config.toml
model = "audio frame classifier"
train_examples = 39062
output_stride = 2
arch = "conformer"
positions = "sincos"
learning_rate = 0.0023
beta1 = 0.95
eps = 1e-08
one_sided = false
adamw_lr_other_params = 0.0027
final_lr_fraction = 0.01
adamw_weight_decay_other_params = 0
Rows from block 8 of a small audio frame classifier, named by matrix and row number. Rows with one number belong to one neuron. Each number is 200 + 30 x the weight over its row's rms, rounded and kept within 0 to 999. All counts start at 0. After the name is the row's rms in percent of the matrix's.
After each neuron's rows are labels from the 100 clips, of 14976, where the neuron reaches its largest size: "responds to" is what is common among them. Only what is clearly more common there than usual is listed. The data: synthesized solo parts of chorales (CocoChorales). In brackets: how many of the 100, against the usual share in percent.
# gate: second MLP gate (model.blocks.8.mlp.gate.weight, 336x128), inputs 0-127
# fc1: second MLP up (model.blocks.8.mlp.fc1.weight, 336x128), inputs 0-127
# fc2: second MLP down (model.blocks.8.mlp.fc2.weight, 128x336, transposed), outputs 0-127

gate.270,102,205,197,245,230,232,227,158,189,181,173,209,221,216,184,185,240,179,259,215,197,132,214,160,250,229,210,229,222,158,209,150,173,215,237,233,208,171,195,205,212,240,170,229,202,173,234,178,212,199,250,164,180,188,147,173,184,141,219,158,165,209,212,195,203,199,206,241,163,221,126,196,141,238,202,245,160,232,218,147,178,212,184,146,226,238,215,197,182,194,167,179,191,238,182,188,150,213,205,149,177,181,230,239,168,207,202,170,227,139,216,207,181,224,201,238,223,218,133,220,230,194,165,172,217,187,210,177,194
fc1.270,094,196,190,220,245,177,206,194,195,170,178,225,155,197,132,212,230,114,228,223,184,179,187,122,198,206,181,216,221,160,171,154,215,210,243,206,226,177,213,248,214,209,188,158,212,210,191,233,177,237,212,172,232,197,192,213,194,167,213,188,220,201,216,238,195,230,196,198,223,223,163,248,138,201,183,258,138,190,183,152,169,210,146,187,198,212,239,226,180,187,234,216,232,221,194,228,190,207,189,241,201,148,229,190,177,269,165,190,265,181,175,191,235,212,242,230,182,163,273,191,192,238,201,183,203,178,223,155,193
fc2.270,099,167,256,196,204,227,192,216,202,183,188,210,200,263,184,131,245,213,206,227,194,181,219,182,212,171,199,228,205,197,192,221,202,210,248,216,226,230,243,180,196,194,237,212,194,227,219,179,176,145,223,216,155,213,252,196,227,198,204,206,160,226,217,133,236,147,199,198,189,182,242,155,215,208,216,211,230,270,217,201,194,179,233,227,185,192,233,168,212,164,226,218,141,187,284,185,228,201,226,200,194,193,169,202,186,136,258,183,202,159,203,293,211,240,168,195,198,263,202,215,204,205,188,212,135,212,240,199,202
responds to: note A3 (66 vs 8.6); note B3 (45 vs 9.6); note G3 (34 vs 6.3); bassoon (29 vs 8.3)

gate.163,097,177,205,203,173,191,191,153,250,172,214,280,201,214,181,137,224,223,199,162,160,189,226,170,228,158,191,217,183,219,148,197,250,162,176,142,188,194,235,216,214,263,289,255,183,207,214,228,225,161,207,195,180,186,244,202,203,215,217,221,202,131,197,211,235,182,192,225,221,198,145,201,172,260,180,233,199,219,158,230,216,216,163,189,186,166,208,217,236,214,208,212,192,200,211,218,147,250,222,242,205,193,192,211,256,177,199,200,232,188,216,211,186,221,227,238,184,156,167,191,207,221,155,184,222,227,219,166,146
fc1.163,090,222,197,179,198,226,240,275,139,224,190,173,181,173,174,202,173,214,210,196,229,244,233,219,133,199,139,207,241,176,195,198,242,203,225,168,206,198,171,152,186,148,159,137,228,135,213,176,186,244,173,201,190,213,192,161,194,198,191,229,228,166,174,190,204,173,189,191,166,193,235,239,205,167,229,155,156,180,185,195,210,192,205,167,193,251,205,184,139,169,207,204,206,200,195,250,222,174,216,155,198,203,202,197,169,224,189,175,200,189,202,126,208,256,202,203,218,245,213,177,252,139,257,183,183,208,192,240,246
fc2.163,084,209,232,246,208,185,210,181,250,196,246,205,181,134,197,184,186,160,196,253,213,193,213,151,210,256,176,202,195,210,152,184,191,237,193,192,184,241,171,208,246,212,172,231,196,200,212,199,239,212,176,219,220,209,213,230,232,154,193,171,176,139,188,219,203,177,212,171,177,215,146,177,153,176,140,126,228,209,197,194,171,264,241,220,209,183,159,181,172,211,147,263,127,178,150,226,185,243,241,205,193,152,160,240,221,205,180,153,191,201,218,195,163,207,189,186,191,197,266,208,209,212,219,192,184,189,217,230,214
responds to: note C4 (88 vs 10.8); note A#3 (57 vs 10.5); note G#3 (38 vs 8.1); note C#4 (35 vs 12.3)

gate.12,108,190,242,267,197,198,139,171,160,154,177,179,180,245,181,204,179,178,252,184,170,215,257,221,147,187,171,181,207,193,168,228,209,194,199,243,226,229,234,236,238,199,213,184,189,257,223,203,214,241,196,213,189,195,210,210,227,237,184,200,166,200,208,264,213,135,161,250,212,189,185,243,161,227,186,234,187,184,212,213,207,217,159,201,177,213,221,192,216,193,219,203,196,264,119,216,139,140,268,214,177,181,212,205,229,203,190,232,240,198,207,131,185,209,187,193,178,173,186,206,137,206,210,193,160,207,175,194,214
fc1.12,098,167,202,214,178,219,223,217,149,185,191,192,248,228,172,231,227,187,219,197,209,228,200,203,158,233,226,102,188,217,222,266,212,191,208,171,204,235,201,252,228,222,199,154,146,198,179,198,199,196,200,165,184,220,201,257,222,229,184,192,181,180,203,200,269,144,210,227,223,169,250,254,194,248,196,180,187,149,175,206,165,135,194,201,187,238,209,195,215,167,216,165,236,293,152,175,202,193,215,204,157,188,222,204,186,207,202,216,177,220,214,141,214,170,205,159,198,200,176,205,179,176,227,201,149,184,260,197,185
fc2.12,111,197,189,207,158,162,207,205,264,159,236,204,180,171,208,208,227,187,198,155,201,174,219,279,235,200,218,195,182,195,208,162,194,226,190,182,209,162,215,211,166,195,215,204,211,208,195,230,176,165,159,231,182,176,161,191,195,182,209,203,196,212,185,195,211,225,173,125,235,132,145,160,204,125,219,229,239,214,207,200,185,212,142,218,209,176,188,196,151,204,151,234,133,151,224,191,167,144,167,221,193,207,203,213,161,213,226,137,247,189,160,236,215,218,161,219,162,176,171,199,205,251,156,214,253,192,210,224,220
responds to: note C4 (100 vs 10.8); note A#3 (79 vs 10.5); note D4 (47 vs 12.5); bassoon (33 vs 8.3)

gate.222,089,202,155,284,272,184,211,158,162,154,188,188,195,137,171,186,209,172,208,183,219,234,233,203,175,211,168,206,175,201,196,219,236,227,193,207,162,147,194,191,200,168,228,174,239,195,201,238,162,230,171,176,243,272,206,200,157,172,181,202,172,141,227,254,191,209,212,202,199,181,142,196,185,191,212,182,163,182,148,177,234,272,208,204,213,148,193,194,159,189,167,157,216,199,193,203,144,240,153,154,171,179,222,194,212,224,178,189,216,230,252,202,254,242,192,208,206,184,212,185,194,198,196,163,154,208,204,207,213
fc1.222,092,203,175,258,239,177,230,201,170,135,136,239,146,178,175,206,207,153,216,171,223,231,192,174,179,200,220,226,198,159,204,249,251,196,209,182,179,157,212,231,209,212,205,168,192,209,176,199,244,186,178,211,211,222,192,203,138,191,205,202,202,192,204,212,195,203,253,152,173,175,196,235,212,196,228,175,195,207,176,182,177,244,262,178,167,189,198,159,238,164,199,98,231,216,199,189,159,226,154,141,160,132,158,190,202,194,165,164,199,206,202,205,215,239,243,168,175,162,228,179,206,175,201,179,171,204,227,174,240
fc2.222,084,222,217,164,186,196,160,257,201,238,190,207,208,221,208,169,181,151,203,193,137,208,242,218,209,184,237,151,190,213,192,180,196,173,183,183,166,183,173,273,155,239,183,189,205,244,191,217,165,243,215,200,155,182,208,154,192,172,183,150,206,178,227,229,200,177,134,183,204,193,225,186,209,197,200,241,177,207,223,270,256,179,188,202,235,216,226,239,268,246,231,269,264,186,223,200,237,210,229,222,243,231,187,206,174,197,221,224,174,206,225,215,173,183,133,224,163,233,189,204,209,249,205,202,166,227,163,183,187
responds to: note A3 (46 vs 8.6); note G#4 (27 vs 9); note B4 (26 vs 9.3)

gate.212,080,162,161,240,209,223,116,199,211,150,179,161,197,195,167,179,211,213,159,202,193,163,202,154,193,204,181,145,226,155,221,233,179,228,212,179,201,196,246,175,169,210,221,215,158,189,153,186,244,196,235,190,250,218,166,228,219,205,164,229,198,164,184,193,158,164,202,217,181,254,195,187,202,223,205,216,213,206,221,230,201,155,215,211,182,187,235,198,178,224,248,253,181,218,181,210,160,176,230,216,200,177,197,141,168,197,183,150,259,221,187,131,270,256,207,283,201,226,169,164,201,193,202,220,223,235,218,185,199
fc1.212,080,171,190,226,243,196,234,193,196,231,139,205,179,243,205,195,240,217,203,166,218,165,271,223,244,178,208,192,202,192,206,263,137,198,175,210,197,228,199,212,177,191,195,163,186,184,198,202,169,177,210,136,188,181,206,176,243,215,219,107,164,190,230,193,213,189,197,180,195,173,194,201,195,224,212,217,178,217,202,184,173,184,245,205,215,225,151,196,174,131,271,219,182,166,159,212,172,251,306,157,183,216,185,179,194,238,214,244,203,181,241,227,174,158,205,175,199,163,205,184,151,155,186,201,197,213,207,173,211
fc2.212,085,217,197,207,206,171,194,237,177,195,255,219,193,150,189,215,202,141,222,141,183,207,198,187,182,207,203,233,201,216,238,124,252,187,167,191,252,146,219,202,184,203,172,216,196,281,158,204,231,206,195,254,212,209,187,221,194,153,187,197,238,223,209,181,208,205,229,177,214,172,188,155,173,189,146,181,238,174,219,195,248,207,227,241,140,254,167,209,176,182,128,145,162,258,221,249,201,190,197,207,202,225,224,218,197,166,252,185,213,225,181,188,215,154,246,221,183,208,246,180,202,202,217,212,169,193,172,161,175
responds to: note C4 (97 vs 10.8); note A3 (57 vs 8.6); note D4 (47 vs 12.5); cello (43 vs 9.9)

gate.275,104,195,238,188,217,179,173,192,187,191,263,206,224,190,207,190,182,211,204,203,134,170,227,226,173,155,173,227,188,179,247,176,145,165,170,154,148,217,206,252,237,227,203,164,195,226,218,167,229,189,177,201,181,214,171,173,220,212,227,175,149,235,212,189,220,188,184,247,183,236,193,196,218,178,234,211,246,275,186,200,210,159,215,173,239,215,217,211,230,228,150,205,253,191,215,241,173,208,215,150,213,174,194,186,205,155,172,156,221,223,188,237,176,239,214,115,217,232,195,193,176,224,209,118,192,225,173,189,142
fc1.275,114,197,196,199,210,165,198,215,170,211,219,231,267,171,183,216,175,213,169,158,179,227,221,236,180,191,225,224,195,164,217,176,225,165,203,190,208,176,147,189,223,225,224,236,167,208,190,169,227,259,218,245,229,174,177,190,173,165,139,176,175,230,157,157,160,135,224,200,215,188,278,218,182,179,163,153,141,217,143,209,124,176,229,164,183,192,168,189,169,171,280,190,214,163,220,201,175,204,185,173,185,204,162,214,186,189,199,241,172,229,152,189,241,191,201,232,189,207,206,225,162,202,179,215,211,250,200,170,177
fc2.275,110,186,207,166,208,196,201,231,148,172,217,191,191,196,244,214,246,242,241,178,189,139,161,225,184,163,169,128,224,210,149,178,172,222,196,234,193,227,259,199,165,218,237,150,227,205,143,182,231,180,217,198,222,217,206,193,265,216,246,228,223,152,156,174,192,217,213,236,189,213,227,201,131,172,153,146,201,222,219,236,268,212,209,219,203,169,189,216,234,215,188,208,230,214,200,200,210,211,165,192,236,233,204,180,176,217,184,227,190,185,215,222,147,250,190,219,240,146,244,161,187,244,228,201,200,185,165,212,236
responds to: note A3 (55 vs 8.6); note D4 (36 vs 12.5); cello (30 vs 9.9); note G3 (26 vs 6.3)

gate.173,069,190,257,222,227,207,211,201,225,173,174,230,251,162,197,197,147,210,163,209,112,185,230,209,210,225,216,184,210,187,200,111,158,178,186,218,184,246,204,270,225,176,226,251,198,208,209,136,185,186,221,182,193,220,180,207,216,211,186,208,216,209,204,214,168,153,203,252,202,188,209,193,164,194,172,217,172,199,189,201,219,261,227,210,220,175,208,247,170,242,219,193,167,173,166,198,154,204,153,172,146,239,233,187,189,158,199,215,236,135,166,226,243,244,252,229,233,218,196,149,203,206,217,210,174,170,212,185,176
fc1.173,067,144,187,270,240,171,217,156,214,160,142,217,205,208,219,236,158,236,179,226,184,199,196,243,198,242,148,192,202,249,238,204,164,141,233,228,181,205,166,146,149,224,197,196,215,190,196,209,194,165,189,169,195,226,169,148,225,184,199,160,187,185,198,167,194,198,214,256,156,180,215,161,183,179,206,208,215,157,233,185,178,177,171,196,154,146,156,249,215,177,182,191,176,209,210,173,257,203,164,175,239,186,228,197,226,150,166,169,221,162,232,149,175,194,245,273,201,218,197,205,207,227,203,175,199,179,185,181,188
fc2.173,063,203,261,237,195,216,258,206,180,216,228,179,224,235,194,165,151,202,251,187,141,188,172,236,190,162,224,189,255,189,192,275,239,173,169,223,186,180,163,161,253,226,209,212,187,237,167,253,235,206,284,199,230,241,191,274,224,220,215,205,277,230,234,187,211,198,214,195,151,193,200,205,193,184,193,238,235,226,191,214,240,197,161,182,217,209,192,216,190,200,169,147,202,247,225,188,178,138,187,225,167,186,233,162,197,232,190,208,241,254,223,207,172,199,222,207,172,186,209,190,194,199,186,186,179,201,194,188,222
responds to: note C4 (100 vs 10.8); note A#3 (68 vs 10.5); note D4 (58 vs 12.5); cello (45 vs 9.9)

gate.127,103,179,218,209,175,190,222,184,210,143,281,259,246,233,194,201,196,143,255,209,151,182,193,194,199,202,183,187,167,126,183,190,180,202,175,206,177,234,212,231,188,216,222,170,149,212,181,215,194,171,184,203,174,243,199,199,172,227,219,154,211,210,208,209,213,180,259,221,189,227,145,193,180,209,194,267,197,166,204,197,178,178,167,191,206,205,189,215,263,215,150,160,186,247,190,202,217,230,181,271,188,201,193,208,184,199,231,151,142,200,211,137,179,144,160,153,202,134,181,179,167,209,220,184,226,204,201,167,178
fc1.127,110,183,231,200,226,223,175,168,202,179,223,222,223,187,125,201,204,165,274,187,157,171,216,142,144,190,194,158,215,161,202,187,199,193,192,169,180,229,185,211,214,183,224,184,159,226,225,188,267,181,157,177,204,225,213,161,186,255,153,243,223,169,209,235,223,159,215,211,174,184,177,171,147,234,184,265,225,164,181,184,169,271,229,178,221,176,183,228,231,233,201,184,175,198,179,203,191,174,216,252,167,204,194,230,158,201,155,177,235,182,233,180,178,203,180,203,190,181,185,140,176,218,223,135,245,219,183,181,181
fc2.127,105,113,189,195,185,154,216,153,203,133,194,217,215,184,253,212,216,226,202,194,244,198,195,222,209,213,214,204,180,259,180,206,226,211,184,182,167,194,238,207,130,237,172,205,185,192,114,214,169,212,225,200,190,190,229,250,176,223,185,204,173,224,204,157,191,276,201,179,209,178,180,219,225,188,258,215,156,160,223,241,220,176,149,216,187,168,193,186,195,227,188,182,179,233,208,178,195,187,206,161,192,245,198,164,229,202,247,216,261,241,207,187,239,189,220,209,212,260,172,217,164,221,173,238,267,159,208,203,184
responds to: note C4 (88 vs 10.8); note A#3 (53 vs 10.5); note D4 (36 vs 12.5); cello (32 vs 9.9)