From a checkpoint of a small audio frame classifier.
Data: trained on synthesized solo parts of chorales (CocoChorales), 39062 training examples, 6.4 epochs.
Rows from block 6 of a small audio frame classifier, named by matrix and row number. Rows with one number belong to one neuron. Each number is 128 + 32 x the weight over its row's rms, rounded and kept within 0 to 255. All counts start at 0. Numbers have three digits each. After the name is the row's rms in percent of the matrix's.
After each neuron's rows are labels from the 100 clips, of 14976, where the neuron reaches its largest size: "responds to" is what is common among them. Only what is clearly more common there than usual is listed. The data: synthesized solo parts of chorales (CocoChorales).
# gate: second MLP gate (model.blocks.6.mlp.gate.weight, 336x128), inputs 0-127
# fc1: second MLP up (model.blocks.6.mlp.fc1.weight, 336x128), inputs 0-127
# fc2: second MLP down (model.blocks.6.mlp.fc2.weight, 128x336, transposed), outputs 0-127

gate.259 109:143165132161129153168192134132171108105100156110121121128071104106148140160091139064128117061168168138143094131149161183095167149168078137054142176118157125188183158105151134089100101115134194140157128171148107096100152142137095129153108161099118160160107132161170140193070103128140120101112101137108142085125099085205156092132094126137144114101106099143097159130061164082120051144114
fc1.259 119:153147104106090097158100075152100113135149060131134161142122102170070128106131131182106193209126117091116133142107096108173102111102141128127113073137124166089148149172211169165137129143103138090130105077122094195182124119081122121123124108164137114158148187052126162146119136147126159133081159148199123143116109148109129096087174113123087093206106098060144130103173139130118144097139
fc2.259 115:105142184082163125117090175162148072175126122112131100101111140188078148104164159152133074128132132094133144072166119116155151142107114180143087055135150156120096098093119094091207203096090128170077105102136147083177097141180185133070125189129081123122145054135123174120195155126136127165163092112114124116123172146109143124111156119107108134104084134124117096134135088128094113106090
responds to: note A5; note G5; flute; trumpet

gate.12 077:070146126165131137145132148101124187127116113108170132104041107139090146089086121153100124147098106198097209089142104115121105173173149127141087114098123144127135058077129127113180138149116082142097132092092103090130088042168147146102145114119142131083139121155181096142087135163165113159131171072170100135044140123143134071103174150128147099088141100086139171153122161116106120089159
fc1.12 076:175123107158120141138101089117145181172125103158148138122132137122110153104130156161138096126117106076091042154086104167193147154170083086136120149151112131057123118096038122122100103129166198151173064108073104141130116071205133125143111117155126132105143138107158113126111150079178133150164124114076106103143135139089060051098119140126101140105179109136098125074148133137150156184129
fc2.12 078:072119112131180088077137157118106100080153107103124154180083177103137161095107100100116143107120102161134148066131157102139154143173117078104184125097098172103055146150140097134172097129117129182132193103103142187091107166097108116146170159133162059152072166184139110093123129110129099146126106162094170216174149067130150195134139158126136091111130158162119134119141121153137088153111
responds to: note A#5; note A5; note G5; note G#5

gate.67 070:134151187170154133168081142124111177072127121122156124139099179232115154135119152142133148115120145139103152144132115157199148139141134125139100140160084175190198174133101109118146133131122158091121140129193129117095162152110111106110170189147090144132108100175101089124095159129149080130138086102150116097079087152102125083067128056150066122092130080182141099130105077066151110114143
fc1.67 077:092119090118170097076126065055109123123130062103090103148067117114132160144078145096117125124121170120144131104103110130119132054107123104135113182074140131122102135128115083069139120175139129186142108107154138087145187117123083119187135110149120132164146113088096142093106187172103181129105115206134123127186182139116145145135158129143119128174076197102142146143114095210144098081103
fc2.67 085:151083154173109140124114107111118110137136183114139142115136100113123086111128115143091142126129127116129090147133209123103182145185129106057167133144143133161116100121104082093150139107118114090142119127114092169102149203084143171052123121144103109136129171148129136180175116181148066122123188038192083119090113149101135104116064126158113177097079168181127156133132185136119147149200
responds to: note C#4; note D4; note B3; note A#3

gate.88 090:115075191167115124123085194152155087113141187149070067126062118143165158112102127084158100104142167164149097144120140146100139118115120120104115151139150195094102180084120157162163136140088152175099123143101074114081173104110098081096144099140102118148162164116167141108152094097166181093164158119158116152171093149133163142088150145098120077101127151068064109091093131068170105112128
fc1.88 092:110166070121111174166071094171079088138084173121200156077172147077133079063149103208092119096118145141133127111138120135180084114154171151094104077130073140116127103136089110111065158175155130102100108117118144129117119165181160121164105166109143118123096130169093117122060135151116132074109148115140119122144134138079107099158121085140151101085158149152190117140205152089139157119118
fc2.88 101:137092166154121120112128134120152166148130129141139108109086116096191111102152167146094172102067147138185069107147069146142167145131164135096148165153117148123147150131115098137172146141095214114131133164120089112164100105093116117091143112152183094201028154109097089103059180107199151120076089140122116117085128216134122141093160093093092146136115148153167124151114134138148113089127
responds to: note C4; note B4

gate.138 123:115108183162111108140107105165166138126079121115180183173122105198117079160132085127123084161101162115123162144203097165168127070119147142109087116117156119092159099101192129125118105121127093158169096140108036117157151111169125106148142099127162107211176124109105153115098138120112154180121180107116153181075119119116143115115098140149132086141099119138118099179105063197163119093161
fc1.138 124:103077144152123140120091068171140157140089106091138182149118090183125106137106063153110069154120125091144184158180155166151100079138176131116110100135157124083167100086181126099099086138105087143158093127138052117187131139195096119125172126130136125181152102124123103109108144109089174187137165109119150196056116131109153115135108139148124081164094115144116088188093096184120115112137
fc2.138 117:151066090125119119092135102162128143169145108125114091126140070062118111136131176150101110092171164101089050136152161121159151116101129146141148133079090099151102102107147113163108195126111140155168171117137085126114209143207125087122113162096127115108117109099121172139135176182126089113099190104108091055084119105138109125113125105139145067157188096082105151104107108202130078133095
responds to: note C4; note D4; note A#3; note D#4

gate.323 111:111132163111119043100069145150123086139072099100077127103148083124106154086124188080098157138134119165061104128106168179122148152139183099155160143165140143112098092159073196160121160118169124151145163120156136181113105126097138102191128086150111126110147180120123123119113055158099124106103125131093096169146123066113142148062103068115145134138138125172072152050103123092114117127131
fc1.323 119:129099071116119183106163129120141166176143143178134142162079151170151109131118021160198110126134115094160124165072109091140087111076076125164103129104142134091126131076142072119158144175068175090104071152125118128124151109128120172103112196099154140108129115158128149165185194143174134143167139161167109084124106120119136145186130168091098110121141148122153080170154093162105111124104
fc2.323 120:136139123130109145183118145104152089072111106112155099092102115099164095139117107091124020166171108112128121132117123146155111131120133148133108104133124176138138135200112121104124132088176117120051163028097112096151137065122158157092132106140142214125147099112104111117085135131153136100152093113096115155136157113113052112150110120073168129120136146085107149131134144086079217204121
responds to: note C#4; note D#4; note G#3; instrument: trombone

gate.191 104:050099145141092127120116096062123058136101126143150156137110139144083146146113166095078104129108118145111113139122127125107100117125159151153126133152144090117142162218244195146129165140149065139116091139126131126110150137170135100105082164170089149112110104130189170163091158108114109125158109171164101124115135145098165113114155102047171135123117071081185170123120153067093137119104
fc1.191 099:141098106111136150175135147138167157130151115124178116147157175148120106082121163152119119107114132135174116181073127105117174097170120107136092185127119151092106105160094075118133113116140162064123139128098114154096135139113152149151126162111161151159176089154086144119097029126125147043143126121086157115164138081176057130133124154207036120090120151127043165137154128096157095108143
fc2.191 105:113124185119192041114160143140113096089110075144103133078174125148171079133156110141103143135241116135150130122113120121156159208122099104142096130115131171170162138104112171084133130136111130119129128070117166148101134132129081110088120164139125066077123125140172114096159215093068167165155151123129125140132141125126126065150121171115117140168154152164162063136088093113160141149157
responds to: note A#5; note A5; note G5; note G#5

gate.234 129:167137150122134150117146127152131130149133151134126088118116120067143175099127078202072126146160154177060074141119150222071183135156055125089092186128127096121143125123123097059135060101110150124118074157136116085149128154140152089175105136172116146118147166134141132151110088182126116150118087125059169112140102085139141117157102146111153121123153092148148122157037156126119079145128
fc1.234 122:151174144086078126078163122181118100143186187126125162140103127067163177084113085174081102105106104148129146141167105190124088102185121103078117190079080077118100122084114133094078077155111105094094082188128171128100136136114087117120127142136116148118124163164161170127140090135124091158115077155076174126147099105123116104124095146113174145114125084150142133181086157079138100105081
fc2.234 121:158184139174203132152184134153182105121080110135129133154131157113196138148047122145131154110191151186141022174159128109075141127082080171126167185131123144118177126128099083140132116132131199136139142078150106144115150103150136151166150182091111132097117122123129184102071142122130152094111137145124154099133082121164100130137136153109120138143134121172101193146072163170099111147136
responds to: note A5; note G5; flute; note F#5

gate.196 117:106170117137117220111092135130171136129156099158096135137132132121125096108140106140124118090128134164177139167118161099175129145117155194152170142131158154117070166134118126126138176147076173061163117057131147162123133116124125152083127147089060095214065210159129152141151122148151126102097159143173136132152097148125207108081109128077086146139148134139196124108149108071114090091129
fc1.196 110:180182130166066136076166120157136136107121132163171120132106120146150121120116143053125079168171147148101207117165083137134142126139171099117108139138116205103139098084159138181060139114120122108103157119133111177134151114086138123150122115151061070102172118122190157191107123084121200110158158124135107146123058115105115115185073190108099126113119106157137162092097115099090145158138
fc2.196 115:099091102079118190130094097109127115120114136134105127125144068087200085044137110190118130140094097151102101136123091108163153131192123144077152147150101142088118155143129106159116106169116165155125114068122064091087139085112103151112152161149129062177098119125134105093120098140141093097092153093130080117114137166114144152140117061124142106151149174133102213113100114078151092118036
responds to: note C#4; cello; note D4; instrument: viola

gate.319 092:042107181093102190147156119162102122113122146112084113198109165084140079093113138130112160121081135101105138131149130136113086181173203091135106173151131134121132110144207179166135132124099116131158117189160166073134093127154170112098086115126121140121156154152141158182091140155101094152177134116181116109101108175126153148144115096094214104096153087103134173103166096131081110145102
fc1.319 100:068135113127088119148164098128142120113132131110142035104117112113139114163104142113116196122089130173104144079177136144125080077085180120123144119148092126137123135147203171087153151116136053162107128108101112093118096096112142093149140135143145148202137139171152116156130049213149130162116143159125110139135120127122216098127156124149179129135163109054164190119163118126100079170139
fc2.319 090:167116146134139161127099142082120179153150189130084161151143122148087155126116101136177059112150097109126152130179113175145099158146180130142130172132158109118172099110111067139148132127096129144146066138107144127125094147111129130110172124151134218054144129097120116146100202108140120173104102117161073078076141143072102129175095078152153135124064107087089141036118128144155168079142
responds to: note A#5; note A5; note G5; trumpet

gate.210 080:135121122142169126110190093151118149091086179136102128105090175156178163142092102122185140082157099155078144167097164118103150129133144110129089158108111124164138172140135183093116098122180142116133141158152167149139164101107123064145102136143132134114107180174140173132092129134144163076204147118177132119072098123195182022154112166139111151170150102193141148112100107105194136127116
fc1.210 082:124166131134139109114170114139166164100086103139138157119165139136172110199122108150140119113164100130136107123125188190110135137123178158112109140111113140104119082109115125131093082130186145091136173178121181167129096072128157079135099143096176163100089174139134188109141132162156165142150179155137177102082100077169155040144117161146130170111129150168112147120024071165158114164094
fc2.210 088:132140094182167122093133126156140139143137115118127074130104153138102156079106149084143176061106100175138126151118168118131126100170090140117173162173126145188104194114122155088130070127096118111127141157131064160148165143145084157138173062118058128100083117101148139113065104099084108062085157111088077118151152140071124152150139164084181122159124123131122174155145214144126145083112
responds to: note A5; note G5; flute; trumpet

gate.217 105:133127084119108123125153145181089170156088132098141138137105153157134153071129087126080151183109072136121149137114152163124073104110162131109128148085115178111137139107136085121174135130086199070113143116085136120137146146109125131134127069192120127121198104099198164145097125103172128092129194149114095128082069183131191107155152083080121116113109039099101153155149098143117132132053
fc1.217 103:147056119117148109087055119215129177098167099198139155114087114153088068146131136164136137122169203136134096064101144115131089154146115127135150154187170160174133161209085108151140095153202102157134112147133153139115084142146115142093150190131128146131095126135102068162135091159105102067143177171108126118138106111124105095138124139153118135161077142155100154107106097107132106168139
fc2.217 103:135105140090176118091107128110141083079083051148134117150163114112187177107111092132132158056112149160152194163181123140099090107171123099145146134092108120134156119105083119127084164069143141095114100093150202101114118122109097121122136131145109122089156064121108162131125100110150174201153104117126160143137183052122172117110120195159123057126175095144170102149099102178131094128134
responds to: note C4; note A#3; tuba

gate.194 087:080063154183104120138170143150099077159098110168160142117161125157083158155133096156029125143111168098146086187122097151144150128132138146192120109097138150127136196159119072122165123145138223134134104190121138156142142104144129040116152113091143097146154158148116121103141125140112093106114123140096120126091019140127156108085098129121105133183112130119126172153126158182170144135119
fc1.194 102:101108078160120149107147131157113098184122187161095122110186113152092122144121155134093105158175080158126117198119176121125164071116171121152093156173147139134181145121112096115106160117119100139111070144082114131145161113127154125162133060081142107172146160132035111156153137131093145103073166195130065134145123155181136131171119124152132151214139165097116131075112159104139109197122
fc2.194 101:169173122114094167127101083098114136077167172112142144148187122106149139070159129078091114158106151119131111109176144052167136182122140145128090140122154139069151144132120146162154105181122197183159161149106117087074088077165153159127109208151107091090133139175210120080115110157131131129123172090126131109164128128141134138091073146143148106089131141172161162136175098154113144061133
responds to: note C4; note B3; tuba; note A3

gate.65 099:102165154160111102085129162141130114164135150151151165170128075109122137051117071136157141155131126118091150154196087136197104194114131164126110082095112025157141102163079224167196108199129060111108120149127113123138138094153149063088137083130112149134134141138140106087133128130160084121143137172140097131084119156140155135103132091134129145121174109123107164112168107134160120099097
fc1.65 091:151127100149119143138136139121116145135119206150126135143116164074124162171153184080221129148167119148151164174194080106113136101112140134151150105188176065135127094182128143191190107115172080078110098109160078131146124103144088152144139079143099142148131107145148109099122086106154160140168127203087122136050125126087145098085087114141155126161098135143141160187171158122140148160110
fc2.65 097:093156145166119122180135108096121161144172071091111110091138144135119157126178129145175086132090155042157148109112151140089147169153123134111194161081116204153096135143136136096094175109089173126121126154150166061057110088118092118129112122132117099170151125171122169145140141163140074196099126106170179138124128126154156101117145039133200121163064109128153125117148144146118179121146
responds to: note A#5; note G5; note A5; trumpet

gate.298 106:071129168146089109137162128096117128164097127158164131157121123124073093098141105171130145153112112147070227174202144203159122107149144128144089107093111130134147141192204160098120133147109096095141142110170112061117138085126120101117080124119147161171147146123168173126143147139135145155144133157163156158081126080184147155071153147084127190146129056117062132161117131113127088132093
fc1.298 101:136061125120223121135143115140164093140137147146154122093109075115103149150114204155147072102155181124126143117121146166102108141124110121123127137163128124136106155128096118193139090134133134114164159129134090196107123170091130102140167122087113124129123114136110115146152121098091135203145183104184151132248137188100093136171117099097065103163170103136117064124075148103195144135140
fc2.298 109:134161107105090115079126090159137114118112130130136137147123128172096090140143040071086122150158089092121104148138145141152150100157122116138128132140140196176156107104152187102123089109166158099144114111063203148128109126134146163105134162149129096149110121109182141193195162156160185111165123121041108200109180101094126110115139206132153103118121156187115071103120108162127089155154
responds to: note A#5; note G5; note A5; note G#5